Rows from expert 8 of block 9 of the audio encoder, named by matrix and row number. Rows with one number belong to one neuron. Each number is 128 + 32 x the weight over its row's rms, rounded and kept within 0 to 255. All counts start at 0. Numbers have three digits each. After the name is the row's rms in percent of the matrix's.
# up: expert up (encoder.blocks.9.mlp.up, 32x64x128), inputs 64-127
# down: expert down (encoder.blocks.9.mlp.down, 32x128x64, transposed), outputs 64-127
up.4 091:108168061110118131119175117119138145138133124119106198156138089100161043152110163135142058123091091102133139196058122092092097146125160048091121172130154075118081144161090169122109148109185128
up.5 094:142177151070161152151146131084127078130112078109152079087086156155092134148158146170113158136158147125171154111176125093088096071071099095156109131121034145116168120099146123119114140132127136
up.6 075:140144134196188133176140127127146118165135110048094102150200132124114123144121136088167141109073146106138160110125081118120121141097158131159127140129137136172141131120143145115183066056099149
up.7 102:158125153192107082118136153075139169215101095178128078130097131170076163147117108136112131134107114163126131150153124170140173140145138121127167170171177137178088141143126131111137153112108107
up.8 104:108101101154103131083133054136136168175104096156126153074123167115123130103135113119074112090091160072115145185192120126122108100116172125133050172134152084102103125120079213168090175173108128
up.9 117:168128098096077153131113121125139119122152181126161098089122142098214174109113215136130110159191125114140136179144122097117102087143163152106123146073129083108101148070106094140088116148176144
up.10 088:140154118151151126143147150148167112154145143158068158194142138148130069126120110140133119145162118119114083121135112111141143169110125181137116135139176155119088188124171139102090122111189123
up.11 079:099103093120137091127131128169146137133093148105095165096106083079096134144141137060146145113148116144122117157150160104142130123133187107137121157248157158131103089119110163134158111148116157
up.12 073:144073098150125130136109186177117104158109104111053208090159203166132127198207123111107092113104100111088102150160139091188139125106120153130107179110094123152141181135140075202120118074163095
up.13 106:096139074091146170052112158115163160122159180153132125119128148176134045111136146169166130114095081204177123094115124157143126112121103102118128089131113147121136107076126150140078118127117154
up.14 084:127150077169108131107126098120176099155067086125122133044157146129148120131161138148157120135163172062122116110131089115082099057141178155164090150099129141140077183160118100075089101111188120
up.15 112:068146133158172082150119134142121146098148140215159108073148044132094170175103131178107094152173100116124118112179152076112173134181093158141175124064139132149155124154123121119097140111144141
up.16 086:131081118092118130095126145131131152149151055128139176216152176104083091134199149133153099076118110169144114126183166156123158145061170136058124133179112166124109131145084133133110133150101152
up.17 093:117094211176124112127138139136107104167181170089135125138121132091161100124135075124144106086157123072117146122100096179154183061163087134152175161060104154102102129108135170131089119119103091
up.18 077:135124112146089135135101082125178113073162143091128137181140175134135138123097186111187150107074149096182126114135132130162144082118052100119142143177156146129135157087056138151078128132099169
up.19 091:115176001127126155140155118165164117142140100137136124142088099143163133128155120116099130128064131056201093095157129124126108141131116116158123211097126148110144144173090120191116176114053169
up.20 078:125112099131092129127122141151108101125072126085194137141094112148146052117143194179137095090134150203199106142170154110154100119066124129175125179124144157109138081174142070170143095160129102
up.21 081:220119106087129114137149149165119130129139131090154115131119074178111102149100097128156106124170116147104083148128124133112073070135108110084085105108174131133206098189207140137137101125069167
up.22 083:095127155148102142154156162136136148124159084118110123193124142150117127169157118182129115140120135162139107124129115170178167075114199158111139146126133174120153097130138107201102077112074148
up.23 097:125133140170104141128148146201148139094086072147144163128104095168197156109158105132108108138095167038177145155092146175145187110113176129112064136156164158086148124089124134146073160156137103
up.24 094:100146096122156083119076097178141128180127139116134176201158152145107153122108193119144142126085127088155094157172082126137129098139090148141156137080116109097149141108159087147168166104106120
up.25 123:144099156158154121164161066096149149141113202110150126127127137111169145111084148088128111129186138103122143137151099095101100102108138077099110128164085158117097130115110165102158102158116097
up.26 094:114121191079111143085135111125155134142160113084114143166096158123180110126091180122101110093168152105074110133130164124162123092194171104136107144085064077098094176124130126100089134123101115
up.27 089:156125107158174130115175102102155133138096113118141108186126163112101159154120135119156126119081099121109150157155097128030086122125080068078131069101161150126102146070093099153190138108205125
up.28 110:140166082093097133149197144146131079051145044132135166167094110098162114100138183113152118144130164138209146164123151124051120086117138146180107153146098096127125149173139140170120087147105100
up.29 119:087067134110131112127108095121127185160121146150108141095167191134141147129091163094159140108163112190083172110136054121082090146121144124116119053168208140117075144167118139111103165111166131
up.30 113:109140158127062098122122138097121149123197167147156129160158139133187155113063110085125116162125151197071138085110120172117187144104038109121110143166131122095106128140149199130103124164133112
up.31 096:121078189105131137117099106142115147157075127103105144118116151085109139137114140077135096159113119140113082122139180104112117153117221142141164115194103128180155149128122186128198127122172105
up.32 114:160108115132138151144080178132090111157121134159109132135098166134107064099138151102095121160139102145158072116113132174154152130119150141087158097114114125122099135118142164071149127095155162
up.33 106:088098131092104205136052091152128139103160148136052162127162135094169112121143137100101158106103001148142137141138110136145144132107151169121139099184132127175137145167114117110038119164111167
up.34 103:120122139093071167099097117160130141137150105097051140088137157140116120113116118123124075174093137190177074134135130132094129067159118143142173118185158146120084103132116181138108189175178140
up.35 113:110128130140151100126127166141139114124132139155121177146113149147142148105168098133123106094166125123091112079123181141151167145155178171155051111102143085100110167177106097111112109092162109
up.36 111:141094124117111139069124127138142101156156110065162129105109092121170137084157125130104123150166148213102094122073114134127130124152048135174115146170142147176117112111142114088092148088096101
up.37 084:149074144134085195101152141149038131133091140125169140100093113106101111116121154095195148142126074102170117151102075106102109146117147109062145139172138117087105144157150171135152096178133163
up.38 087:121123056088184158078158059125159171090161151113135129195130194119169113168109144109194127104142100081184094079111081126135163155124094172137147145169166149159103167127062127077138151128141119
up.39 117:060113130092099107188169119103138124114095153141181143122123115118137180167078150125116172127149117193110198144128146108121131117118114124122135072104079104175090068146154155120172158166128144
up.40 129:052126129162138166100154100090109097148125144122124150078152083105144156127163126111128113118173149166086162145066114207157079099159090081156129167111088101135129134097200135134086143126079096
up.41 096:082123068147138123047137160128174131129137106068110135139144127096135126135091139094080148109073143048132149114080164165120063164110120110152174156107123119197110160115058110128137128123070116
up.42 103:119120121138093126111168108105101105150127134165126131103135095175054177060138165135144183144177165155170114170179146137137147142123207124147139151198158081149134075156128145165039173146073124
up.43 090:126123129084124109110108169110100156169123138131100138079121195157182134164134111160131126151140110162118176138137122123144118089093153126139068108117180104106143153131100135146079195162097125
up.44 118:144177146134161131124139141111158097103189153138073179095106128159160092139130153086168115110121093093157120102125166178180126124139116134163109116125152097129110087082132126115141160117168133
up.45 082:183112088174107084113123109112202085140102134084122056152080119130105052136139170056128146114149073089109160172126128095152130082163100106158116146121116131085185097148123169112158121123122131
up.46 140:144130143093123146077085143176111125118165250098138158147119123100099162079108150128150131142121136167143112096100142144101141091177102134161137130132071105136082171104105060125087181139142068
up.47 084:129159100126143124157106149150079106109078142118149127144099158126103117126129108105134156112095156096127130191146157143149138132147133131141120162155196125128138174096108072105098135084184105
up.48 119:153117190112089153120082136121099108203097161137142139179174106138155144111065158121120092130065137120125110129125154054112197158151157130120135163084090158138140145092150058115117156182095137
up.49 096:112082105101075095119234115071124147130124136187095076106035165134153134078095100127166144116174140111152144170146148142099107056090118066121135157131158104133161144148112137075164183156164107
up.50 105:147119095214087168178079145154159111114185174112113172150085148159149146123126146153145145087085141117124110126195092171138137119075134153108176134190108108169077134123088140161084120089113091
down.4 090:116138093128122082183086095225134144114122137155126120128142144085053167163099127133150168142172158126164182165116116111078143117139125130120127140146121129134105212125065074134083093118118118
down.5 106:132141041095095149131163137144102138176173169100179114102145124192111116101114156147139105135106135148108132118083108133111110122140181068144114099117052118155092069167113135129101111167090122
down.6 081:188153060047076120139126178150089091086197149084151162141106099177168123104114091110194056120123146081165077140117148139192129134155161164181121188154171185199134146150098177095156166151140112
down.7 083:128108181125127198183123096169110122111129151147100160123151138105198143162145172073082119141163119077176155113152132128110148119148104185123145125127118124130173110155137119090194106148075146
down.8 111:165114064113178053131104117135130143190175100145127164162113093093114114150115137151129159094088126167119100097135133108103128062109093119130141141162126090131154101101094061140104091139090143
down.9 119:109138191084098087134114083128124138140161115107159063173151205151149148104173112095128176151104167145162093156146155101132151094118137113148084074097182148184077119180085088146059102111074179
down.10 087:118093109166170209127134141101150145141126134137086158126112142137119157100107178167068107158158128104040105143160126149133158147063091151177122167102159134123159095089134083110179124126170167
down.11 079:159130088128142108099115115148130152125019111179101166165121096106124128172092146126111125116134069125143124141173170121103136048131158138142127132061103143093111145106136168154086171096156093
down.12 083:179132100114129133108113164122179169131086111153104108152052164145056142116091152077118091149098155155107106139148163143126165097158081104114098099168171130137108150118147126153119138150115140
down.13 097:144087143108118110101140104139153147158087093092067132160115209151151144138120121102096129103171115140105161167124128068155051230145093135134121111174140087115133149134141141160125171159107111
down.14 088:207153146131114091106128118185115104138162130142121032159145112136144070110180119135158178110114097096175159176105133101128116125148115122098086080126079157116126163164164177080100161137123120
down.15 098:108124125097134210141099079114130142161098140105175099132100099082177064169158079169112137171131181130096112093115167123103120196131154138143084131133077150175098144074176092104202137155151107
down.16 087:136094060097158135088137106122104118086145132106072158113110130119163126117077201149138096124144125206135185170132126161195117106091099131078096136131185118066117139146122085162171174126070123
down.17 092:114096039162126136166110148136110133149132197082142097107126129087121144093087136176100097135130135088134136137067134097147121143135112139115077147197136109143059186169228164135158141151134159
down.18 085:098136120111073099096146163113136082105141160189099170162123127092132137153093085133174092156143143121166160157056143153119089141123150122159188156176136138194122210137115127109062135108124131
down.19 087:105086109090143078102076091115168137095108120117045137164120135150151084184143133130151123057168069143205191084118144123122128112136096084145099114132138085174173137131133120145125130080093135
down.20 087:107176074127147107136136150117146129120194139175070141078153147091152133148172126076157095135106087097116165149107104122091159103156115093144098076092132124129161162138076170173101148168132126
down.21 087:146142105115136088163155121120071150146177129111154068130115091098166109148169142086094116156147075096103128107110109169170130138180096070209095149146137119122139154167115076098138124142121142
down.22 084:163148173089104114109134176073114160106119111171117159128086119165201172144141158157127073133060094117138214161099128157145125125093106151102125155175173078117100154111123163138136129110151131
down.23 097:120157134161152128076151151111132162130119092120120196102097146135148166170121085150130129067130080136153144096149186133137121196149068168122113125176147097173156183139132084132091148158084108
down.24 085:113140130169140147094099111107095141080147157120076155132105171078163150096153148092162133114133088117123096137145137147115127115139135094135127128115176121124131141093048047151145111157119143
down.25 118:148155113088154084123098120174104146124154128171135146142076131130085184140145127175156164166128125155141085201097122120137139174111132118106148183113118104143100129174125132038102105129167115
down.26 094:147112081154102116171167186095108094096118122095148033056128084153085118148068109157150132104123146133140201155090077142115140080105127126102159133115129040119118058148115132135137138158139113
down.27 094:125180162055132051178132169135107088158170076172079182155154138059159095151146165165142119109142190157110131169136105163086125149080126111103171153152186123133121153213177132103136137061092137
down.28 105:150146081076158107154177135145086150128113081101104150083105090187194106138100122088105130137173129129208147117108092080082206070114125116099128113116065167142142142143140076089142113097120156
down.29 108:087115145122120016120072118149117120099149160093113147185101098091187112173153185170129116176113151152105150157139117152122142133128136166130195160142133198107095121070192116158136071093115137
down.30 110:117130147131162117153153087138118110180163196164170087144145095118041081118099140136117156132150094061114138120162101106144086130103093144141081140133081111070117180120216148090179082134102156
down.31 099:138089151171190118089135118139129133129164140125139155178097133156084114152081156118133207095122137183161098117158096122119144088099174116142177131158082119100128157119071068143026057113124125
down.32 121:139165173142057167143139107131224138105089086166098153134107123149140111121158107104130103133150141118119218104105140114117123064103137199139168162094147115129133073131126163089134144081210138
down.33 102:113106157117075096053122158098135094147159137113120124105120181135105098101113115175187143158147140130151117156157182167099096151144152070105133135153088134109092200144154154147098096130150134
down.34 098:095135114101090132088153140129128146100079091133131155130124109088154103163122124183186149158157133156123178101132157097153125121139119155112114132120104109202145217161168127137110103107153148
down.35 112:097187148178136152104082104146128143154095136100137045133148138125153122095174144114077166116145139127102195161116072119164115127088155088109131078107092147127106116142134167074058121103175125
down.36 105:170081136133143094135128139094100118103082098159053145086108136119092098188116118117156136157191151123047128103085115141134144152149147096094102175115110105096141167143169159172105128157118096
down.37 091:124150165085118088146179104089162161083141116092121144115137163153092101176171130072108131108117084154115108105094111145155082054149152143147069144092138133119069107080135128141182128139136122
down.38 093:177085164157136109141111098138148099128137177135095164090107124142104185130184177215145166119171163093108148156140071120070078163124088119135126157138149112164148163136110109116083116048157108
down.39 110:113081114156086111138058159121171106086140168154137088144113138096118103125150104225090084106142114157123127177154107118129084195171100126138138108128117145120082122105116126094195066194192156
down.40 126:072097136118107121102085133175118155145095169155152093145086111121130117195140086150100146141115117162130119135155101095166185136105171125113057138177106075090107180154144173123134172114078117
down.41 097:103145203112142116169097116120120121161136122121083169149110108080124105162169048191147142104163169113155150151152147121058207101144177143185144119115125051099144141151129096145129170062160129
down.42 101:116110115098110136116095079167180119088099148142135151150120159062149137181137148103108222091149093180131112147151155087138182107164164149145108122102117129089155082085152129147129123118091109
down.43 094:119137129093178106080063066103101117114128103153101103148140145111110091150154161115109130155177112131150106131152119091146132161069085090105146101168103066108156154186162071203134170148104159
down.44 111:152126134181069135149103138104191073101147092135156162150111103120119125151163082104124116115093117137126144124095138139068150093113168150127071159116152110136177149098104157137105113055088109
down.45 075:150123077153104126160097095126082131142139161138157141102128164075119180139112092073098136146157137182170093148150099133176175160173122082111184165051180138139157168082099134107104161130112136
down.46 129:158072220167118089080099121064140112114107157113117151171134129127127134141133113127166157124127140131061064159116111146118121161154134103113140207143126157101114125133176166148135113168059134
down.47 099:139109126108115090084102088076186121124093159141147164200143122112161148173100188113121138114076167132067116111136154184080099146072151143100118167145139146133142110062107143181108120139078146
down.48 118:150124181173178128112091124074153146145125111112195126137163160120116158087140164153135184108138111096114105105100135187174155137105141131094125117179174184091114097156096076118144105138059139
down.49 102:132111091096141027107142109134117129085169106139135121129118086102142144153130110050134144103101111131219179118137116132127143188144120106105135104163104171128107115150156100123123135091105128
down.50 102:147098181121106156072108128144116102099147129087177123116125148136110116102130102093143072126091142096121091119137175181137135151129156140149110125102161145128138170092123148084082083091102147