From a checkpoint of a small audio captioner: batches of 128.
Rows from block 5 of the audio encoder of a small audio captioner, named by matrix and row number. Rows with one number within an expert belong to one neuron, the router's apart. Each number is 500 + 50 x the weight over its row's rms, rounded and kept within 0 to 999. All counts start at 0. Numbers have three digits each. After the name is the row's rms in percent of the matrix's.
Before each expert's rows are labels from the 100 clips, of 14976, where the router gives the expert most weight on average: "strongest on" is what is common among them. Only what is clearly more common there than usual is listed. The data: synthesized solo parts of chorales (CocoChorales). In brackets: how many of the 100.
# router: router (encoder.blocks.5.mlp.router.weight, 32x128, trained with AdamW), inputs 0-63
# up: expert up (encoder.blocks.5.mlp.up, 32x64x128), inputs 0-63
# down: expert down (encoder.blocks.5.mlp.down, 32x128x64, transposed), outputs 0-63

# expert 3
strongest on: note B4 (100); oboe (33)
router.3 108:434514583571507496536512473477512444483543480528448544488434531381508510548517502472502472523540539528506565479532501477464470364427485542528535400505473398569565521504530466527480498602456479
up.0 077:495536508514430477391516554541475495452535444509491523543534577530468426496493512510523511576444461547473451462485473578459449513351526587449466493424418472500521565517447567565500533618558488
down.0 084:539517606513514588494577433488535512523506480564459479397536459597496432470548517488416594531427432491459545509498405533487555483530588520525457516486564522424440492482538465497533496572514577
up.1 092:443547532455506462460457413470442490518573538506580443559446451491572503489485524530507489458446536506500473563547601429484534521465451500573402558542490518514548517469442505523532484493549434
down.1 083:532453524472480493394486517483526449505510452472413413457561466507427550534586490550556374469489578420567491553435433464535506482425462422596619554609487499540584479475487529462544635521470520
up.2 107:531513507553425470525489463554439499481450455498475554611560532577530467566501504439569531508523500569517554455501464562532507470467510511482457509499472472523511480537486457520521522449583592
down.2 112:521450579450499447588540522457564468484531542558455462435392444449529559485534463580502590560579552444514536490487425537546471473539531455512528369457514532453528544472456548527501516512540500
up.3 092:568520483535520474555459495518527489464554482496459499478518500607544476514457515578531523460432536507472430445424450477356414469468477567534513502452499555422433547472468503526453525476572536
down.3 087:532470455463550514436425428510565467509565527437475484477444501536394493516524441488470549501494423450475504508542536575483632501505588516453461456494372524525447507466557537593477462492560413
up.4 118:422459457516497498406541641404595387383430507498449466535527492467536477484521401452522475528516602516478446460506494516492443480532532562455481523462516451490552511481464584437440537506477481
down.4 109:507540538422526488513534677463513516496502485580509589498578549497528454578509474436521463528513513535469460451485502461410449590536364443441425457488506509538503512486540466550529447482534488
up.5 090:509452583473543508501548499472475436554614497520437441482609503472471490588456457591551549452520535554521558361501546476540405489532504506567569502403509430517478531518486430467466469570564513
down.5 095:493420529597455485511449438488535431431464453440559568443522495414608477481533495500556455538513538500560491512481590465483496527503487560528473483552363483584667480412501573565491445502474512
up.6 082:581453516471519445546493488523468477537463532555434496508527483409514509458509455515501502510438523557495449438483520454496617513485456520447420547559557528468532398464450550470535468378583478
down.6 087:473376537431573562459599545500539501503501494491493461452528449576511610520499493617467508559575529462469570503443447536457524469481591525461463534544558466533517506465533537481510443439576548
up.7 089:513497595512598441621459494587451489446558472463434491487601447478502531542428446529519521429479538483557493613533556512586617549543510534559555531537438550544445572391446546596528518556509439
down.7 099:480542450477531496450512410564516582508454543507518486511515503484454484597495546530475519471577599507517501394477489513511480483547470537582515483444444533491524417534455523433520556460540476
up.8 077:558481631489554523504473542560543589565505495534480596498475601496492481505492517418476533434554470557552450556488433393571637435550553563521454517474472494498445484454445486442470528463595478
down.8 084:417480454465544451516466559439480559481439454512518537518471493532540487471485495563582564500523467556430545504508494569551549518473537567502514520526518582606513641458456543507490384612432627
up.9 097:446475529492560528517474546546471523492479443514542417460478479594553588598476485466405516553563433452487447505434481612459518526549488534551508558527487594508415510517558404422496531551421493
down.9 104:497526488498565473557450502461523502547514505447563525492539485467498519439485530421534483440591529432487358534499455406464518405499509537471562535585445561450488505458441404451579435518506501
up.10 093:453446499478485457478491514520589537527497517597466419487557620532593512497538509573510571426467559481473536501455495501556541572464547536495565534501439565558444448470520504533482552538515479
down.10 094:507449473482430546481407426577476597427507411545570430557578471546505559556492424501461553486461410506564506537416517548547590531441493439531519487469473444492467616490460469531427467462522551

# expert 9
strongest on: note F5 (100); trumpet (31); flute (26)
router.9 093:536593497529518546489444515451527452472514562489548506465476514437458479444547471467476471409484524553488490483438477494513602458542542607436532561501416457536527496443510533515396489552457512
up.0 109:554540467475510577425524493543560496472487487443499488485544473426585474433518476446567518498476439497483508496462515550494506578466457482533559441492568517573552553507524479423384466482340493
down.0 104:418485524463486529533563472471598464522434516582474486511496514451576430404468503556454489544489465509488481545485438483447538462474528460470383570544497483564561468410535488535512496568553554
up.1 134:525566455526477571471521396534423504501465533470498477513536462534535565503533498423504600485517471508627542513461555599492527476592586482465537493519404457436525543581498512443538510491514532
down.1 111:459503463520464519439480441552557515511525476478490498506412452510485461436459568507426438475463514486520426515477476439452478513367558521492439498527593512496537504376530471489549548492426553
up.2 132:517407576536445541499538431497525531505467443454500483494522504464536471479484486479598506530401589569429564514576357428525441486592531516454484598492513530497420423459534498459431563516514489
down.2 127:574410447531436546466536643464495467536467545542489511429567492543424432544500535571448559518455479522551512484512638448472531532376417505485427457508526476402435443463516506497565497465518520
up.3 089:551506505449461368548511490538496541506570516537549500561509524480535484519558443454555478526467466454520456475562607390449424473506465497566587478512456464485513485486437596414480446420486405
down.3 103:470561504478401496512442509441535411490510437523517498619404487566582573537521458519382495542535637477464480528519445502536505495464522524588489604538472557352501483535505525566536584510564442
up.4 121:429526381420512549456545468429572483562565462425484517570472532453466436449474519495526461489542561549471444515475482571478498616555600616454475586489528504532519517482436483514499454461572415
down.4 127:558592531542493464564544416509449471438448451582504524494425452479482432506516467514500602623551529488532462456504487435573538427402529495453603446469442518507552597389447512518477446559479498
up.5 107:443453511533461515577544608484525575536420483532426571557334543457469500475538562431555524516484585493539465509440625541435527502547474470554476526499467511493482512441539551468527432459498505
down.5 110:511554516414402468521419581554527507496457431539563551496595455520589505433547433414470495536509471552523462422554416524489543555513569542507564585507419451501483498472512483532526504554469408
up.6 082:547485414431513470468528456566491509448461475488521521503516492515447527516475521537371486506567558453489473510443512489504487553556481452494473526485461426506444514601450488465439610467497480
down.6 083:475476453522574536498445488388478455522510519491478490547497450578479443554554470505489520578488517501562563627516517468500449492548475523510492516387552469553441544408495522519460559467411461
up.7 133:574548510485471445481515551490526565483536447489499491390470443531406453465529514428491461487483550564493523546525464515516579550424538571356558528499477606457424568461514507530460471578450441
down.7 129:428514502516496431511485441495498519472513488592625447534455410547433481403440506601489499541569507541428432517449465477549515475505461455550464539540503556563632475443504445443417463451594554
up.8 111:557536498510450543517503525482482577463455509470467443518474548471497421503492398471539451549548513543477431533497525497569517440571454676440544540454467507476497539470524534522536480543554401
down.8 118:591543542528449463472620486502477508442490530465527507540426511518485591437467486555417626507492456487483460509510472515473427423465524475517521453549476451484600613448493493467417517544535512
up.9 083:427577544460537412539506412543464605457564488581462511475463457532584500545452616551580478445545422511456421487519451595488482485506445476512471516457491466451580551436514521464477437462461482
down.9 088:571485576471443548475439492474443572496479538518589481464482501548442507554458426488457553512470432474489466430464579579455430576556486480572542460451501548463425491567538536426562488549567566
up.10 087:557575497527472461500470474442490558494446546534563574549632483606479460470472438460493511566556431413460483403472532444537502550529506439514560516551363469466447579523501525464493479499537534
down.10 090:506484553601531465516480495557588474524561566515546447412469475564559440437447492457491425440533510545489509540507511519514502491552495457557495503523483486510517516466451532498523505480608496

# expert 23
strongest on: note A#3 (100); tuba (33); bassoon (30)
router.23 097:638475522479408562507508557451501576441482488556530549555467575440425453454529421517460546542431536518451505586430399489591426575562463524425499588461502480436548482516476500512476529443520500
up.5 097:472496473512506387435541485528552529458506499444497457490501468528527505445497538497582505463504498471633580522558494591514586491510465531487417569395508494464370482553418544511529460526396513
down.5 099:497363473503503487522549486517547510539521549449484460507560560479479513496471549611417427451476492590497452485498474497570473538497431573398520478465616367513477522466442498608454557473469472
up.6 107:534559415464521507466484420531536500501497499530606496439414432466413500480580438533492461490470475573518528472464553456451533526573448447541599472518438493396489464487509601486466470559450551
down.6 100:475459476529507515522493574501521427452485439442447524545576529435413497426483516533538459540498498502465486512594520498492568481409552505481487471512558421495585481461527463491480541514563495
up.7 108:541506434446478446474470420536567470590571484512435436500430511512476501428526477479594564517464589424506470494488487557527370512495507493528419470402517415492486413531524453562434506535437578
down.7 108:464541523502416512521511463498461538441467467430521441486555472527446573537487567533404423533365545570488517541532418436481546496560519448491467507515547546540483578456545420469432542475501411
up.8 094:470518494476411457495453534528448524492431526494512491532607411584386453379492500444429534530490422452494524468420514579487639471398380498497528518553575453561459509519506546465511472465556522
down.8 107:436528510531582497519462520434500436478510520543519448533471481491548508404558495555555506452507533523527457525566509437536517458508458453530524536462470433509424466569444448569463410493437491
up.9 103:508471369474489557463487490419558588530443502569474572455444497489523387444476511516526483451458447535388543524431486561586451487520504456465494518536469529519532495523538516452591519564452529
down.9 101:515481592470457540522518477611557470595518557493574541477496477440478536389522538487489517499410486546442428545482591481563570404490555543480528543493445517530504422498464485519470602537438528
up.10 083:440604513489509507515480586516472427538438523538491466572476575482476499540442443549455450523580525469519423501578474574466530539534496467566506495438428582443594443509488582553479562496533520
down.10 082:580439477504474519534476605517432363432448447474571481556545526444466485523544491550495509478517515465510499523561537475483516498564588458483460530527454440552498513483539604435487526464604532
up.11 096:477569499591541564455493443502473480529524500502477524504554479446419508507510475459520467492540444575380499501454498640547565546507445401435470436543422407471515466479503485417471521501416460
down.11 099:512426516510505520526522485484526555488462465553517491454493496604533489564483499386566514444502437549550551464579446455590520445434571554507547551490523447603472447537474447585555581490435544
up.12 121:518618483569500545538511552552494502466505502531521493517546550425405545485590498477532533453550521519509502472404504446562505509550470465508442473445547474472484426453549482477424520519523426
down.12 120:509488493547495521476529555482454539479451484526519465459585499555542516432433485465567574420390577586527476518593464518471413528610502458408504555626504495486484501442463488561472518466477543
up.13 091:481584498377446513523481511508536534537476516519579579526513506464464477451405514511545554462552488505575550414435480434508460515417585573467515485516599404495520469429473421628531558495546602
down.13 097:468514625640624458473489521548490557595479507565432441536469440613518499495511525533545427490546584510518485458535542484541504416508455519550543423389468510514407486481598513551422459512478423
up.14 105:510594508525453415331541500501487474517571519490488517400470554538452459440501499405503545484448488539559545555498505521552510559541498539435496545483505420530467472477547403509497412505429522
down.14 102:381492560486459507551461534543519502532457507484527512527554479591621552539504553530555471499482613502570483528482541434628519518526571522495421480551539485461439515419472466482419490584521495
up.15 092:528513558528569482439498457514527500469502453450541546562429581480532538517477525592436567489535444501601503474423578421493534490422488451463553466516444513487420527493474512445528438543456569
down.15 092:471491495561509579456421527449523426506465535473387446601530493500493527519416522487498505508516503516502509540521472542499443462470332557497500451494462446536587528591522541499470555552498424

# expert 19
strongest on: note D3 (56); cello (49); note C#3 (32); bassoon (25)
router.19 107:469502472499501607473573456572485496526471459511596480520572506447457491526473488566444521505494410414507572602482508554508509585511421488474575499509494458465448544476556461547500564414394420
up.5 119:450546531464510446634544458475519423626489573631412496473474495503500605540504492590562496484473527491503482486540504521474444415530524489574536563541544471513522494501530421536478504511419413
down.5 121:489543428536555512520535456517479391481490503485523483517538401535425479528418504493456516515548526481478546494481457440555588602450442507563592449491405497544458494485461520505545469512507524
up.6 113:454411431543506475532498502521434527588506570515560489451531501537559516467505472605505486516544441422567464522575527549466440466594501481566538524494541507498501450504500489595463442444396399
down.6 109:476452536529551500547598571478551425542516485431418570442524502413533522445543430531604465553540556528505465489611538495556463520467517505432554582420519582511448452534457513585487538469520527
up.7 103:461513579473573513490481478566402526427439458428487535478536606625499510527473569408515484517505437436541577473538445472471521549478544410464469493538511444458511552397507441639508440446481484
down.7 108:509451480562508509462511549490589583533561489436566502517469467566534454481451493478488570515430489607470465539499432547550542517547587593579475574476447504468406537481470497396519440481539570
up.8 098:467447564435466578420473484422488359443520505531564485568504537538536512448558467450482432460416494574529515485536567506547498509510446476444600468461434509540425494556481517556559415445493542
down.8 096:501518473469518521506502530480460519480500467471507540543512511486570401464512597466536551518578454458502519519489525542546374492486537636519503605468524470489501492556497439415541629548550424
up.9 085:478547425471486407490578569500561561521571470480497483427466523570565536469495464491528493523649472523580470558461573543517539497566542381481540603538494567528574531425504458547474564532554563
down.9 084:557480562481512479522429452573497538593540505474528518452457534390537476537472465542410540505479569564535560434602530534468496425527464445379514552424475488505517511415497396527552468437494473
up.10 087:534553458492436583425512562523509500507483558512418468466484491568596505370423531465455487480475505503503454429581490508505546469548538540536586517586594501542522478418487467469458543468506482
down.10 086:462449470407479455499526481562585584483532470446372479545472540497532486537568512533495574493508494511417481536509445518503434493549493496428521491463476530576507541581546521491423437530461535
up.11 097:402452527493490422487534547483445525455502526492454575457558453480435524495467521544490474531498454428557456575512458450454492558472425465479487518427484466497491582516476455586508504535458574
down.11 104:508560515449542554469497529488508403470591484519481523481537396558424506446517551463547494517419588526559468476493499528473486449616536582466476384447514541442418513492504519401478456426586475
up.12 092:427435423584428502475448574553500415443567451506506538486564546541490491524506518544540517519608463465356486405410562476512461456577514475508477592459529524442543483499519519621505527474491443
down.12 091:585447628459544517567458556552522479525437502473419454455508507359555595500506468511540498442481573478534512530600512579546548522452468614566374471486465513475464498495524475534520390390492426
up.13 117:462481494426463478566515564539478450507454558446524512527364462495565405481537527569452420533548561497594502529512479528453361443586453517443499498521523460472497460447460506558399512500408427
down.13 107:468436465528492499498635416524636430459531489493414450431512481570425540523459475573430516480424415466530448568554472465523563536526548473486523491460468517530409521471413522560422533512367522
up.14 080:504512526479521519464485469534542521571520618438446491445513483444438495452510493460585454530518478561419484390556495604482473328474511550488556542557513476464500547599465508502512470465452442
down.14 081:556397501571513490567411474453448496520458473496538472428489486448586497499556487415515549490534498464605502445527501455470525523453394506539497492523500528561522516447439474573483562507548453
up.15 090:490473571487554460507465430486602424515511481459484452442518499520635570526525475571561532520443540575543513458431447428556496541567441397582496560502588506528518562380519429495481497479433505
down.15 096:474507508547554486486500514585434472579491514443552511518522503555414522503421501521472539419586556478553492392531512425526572434527468538498532521500512524500517562550450469556522490430397521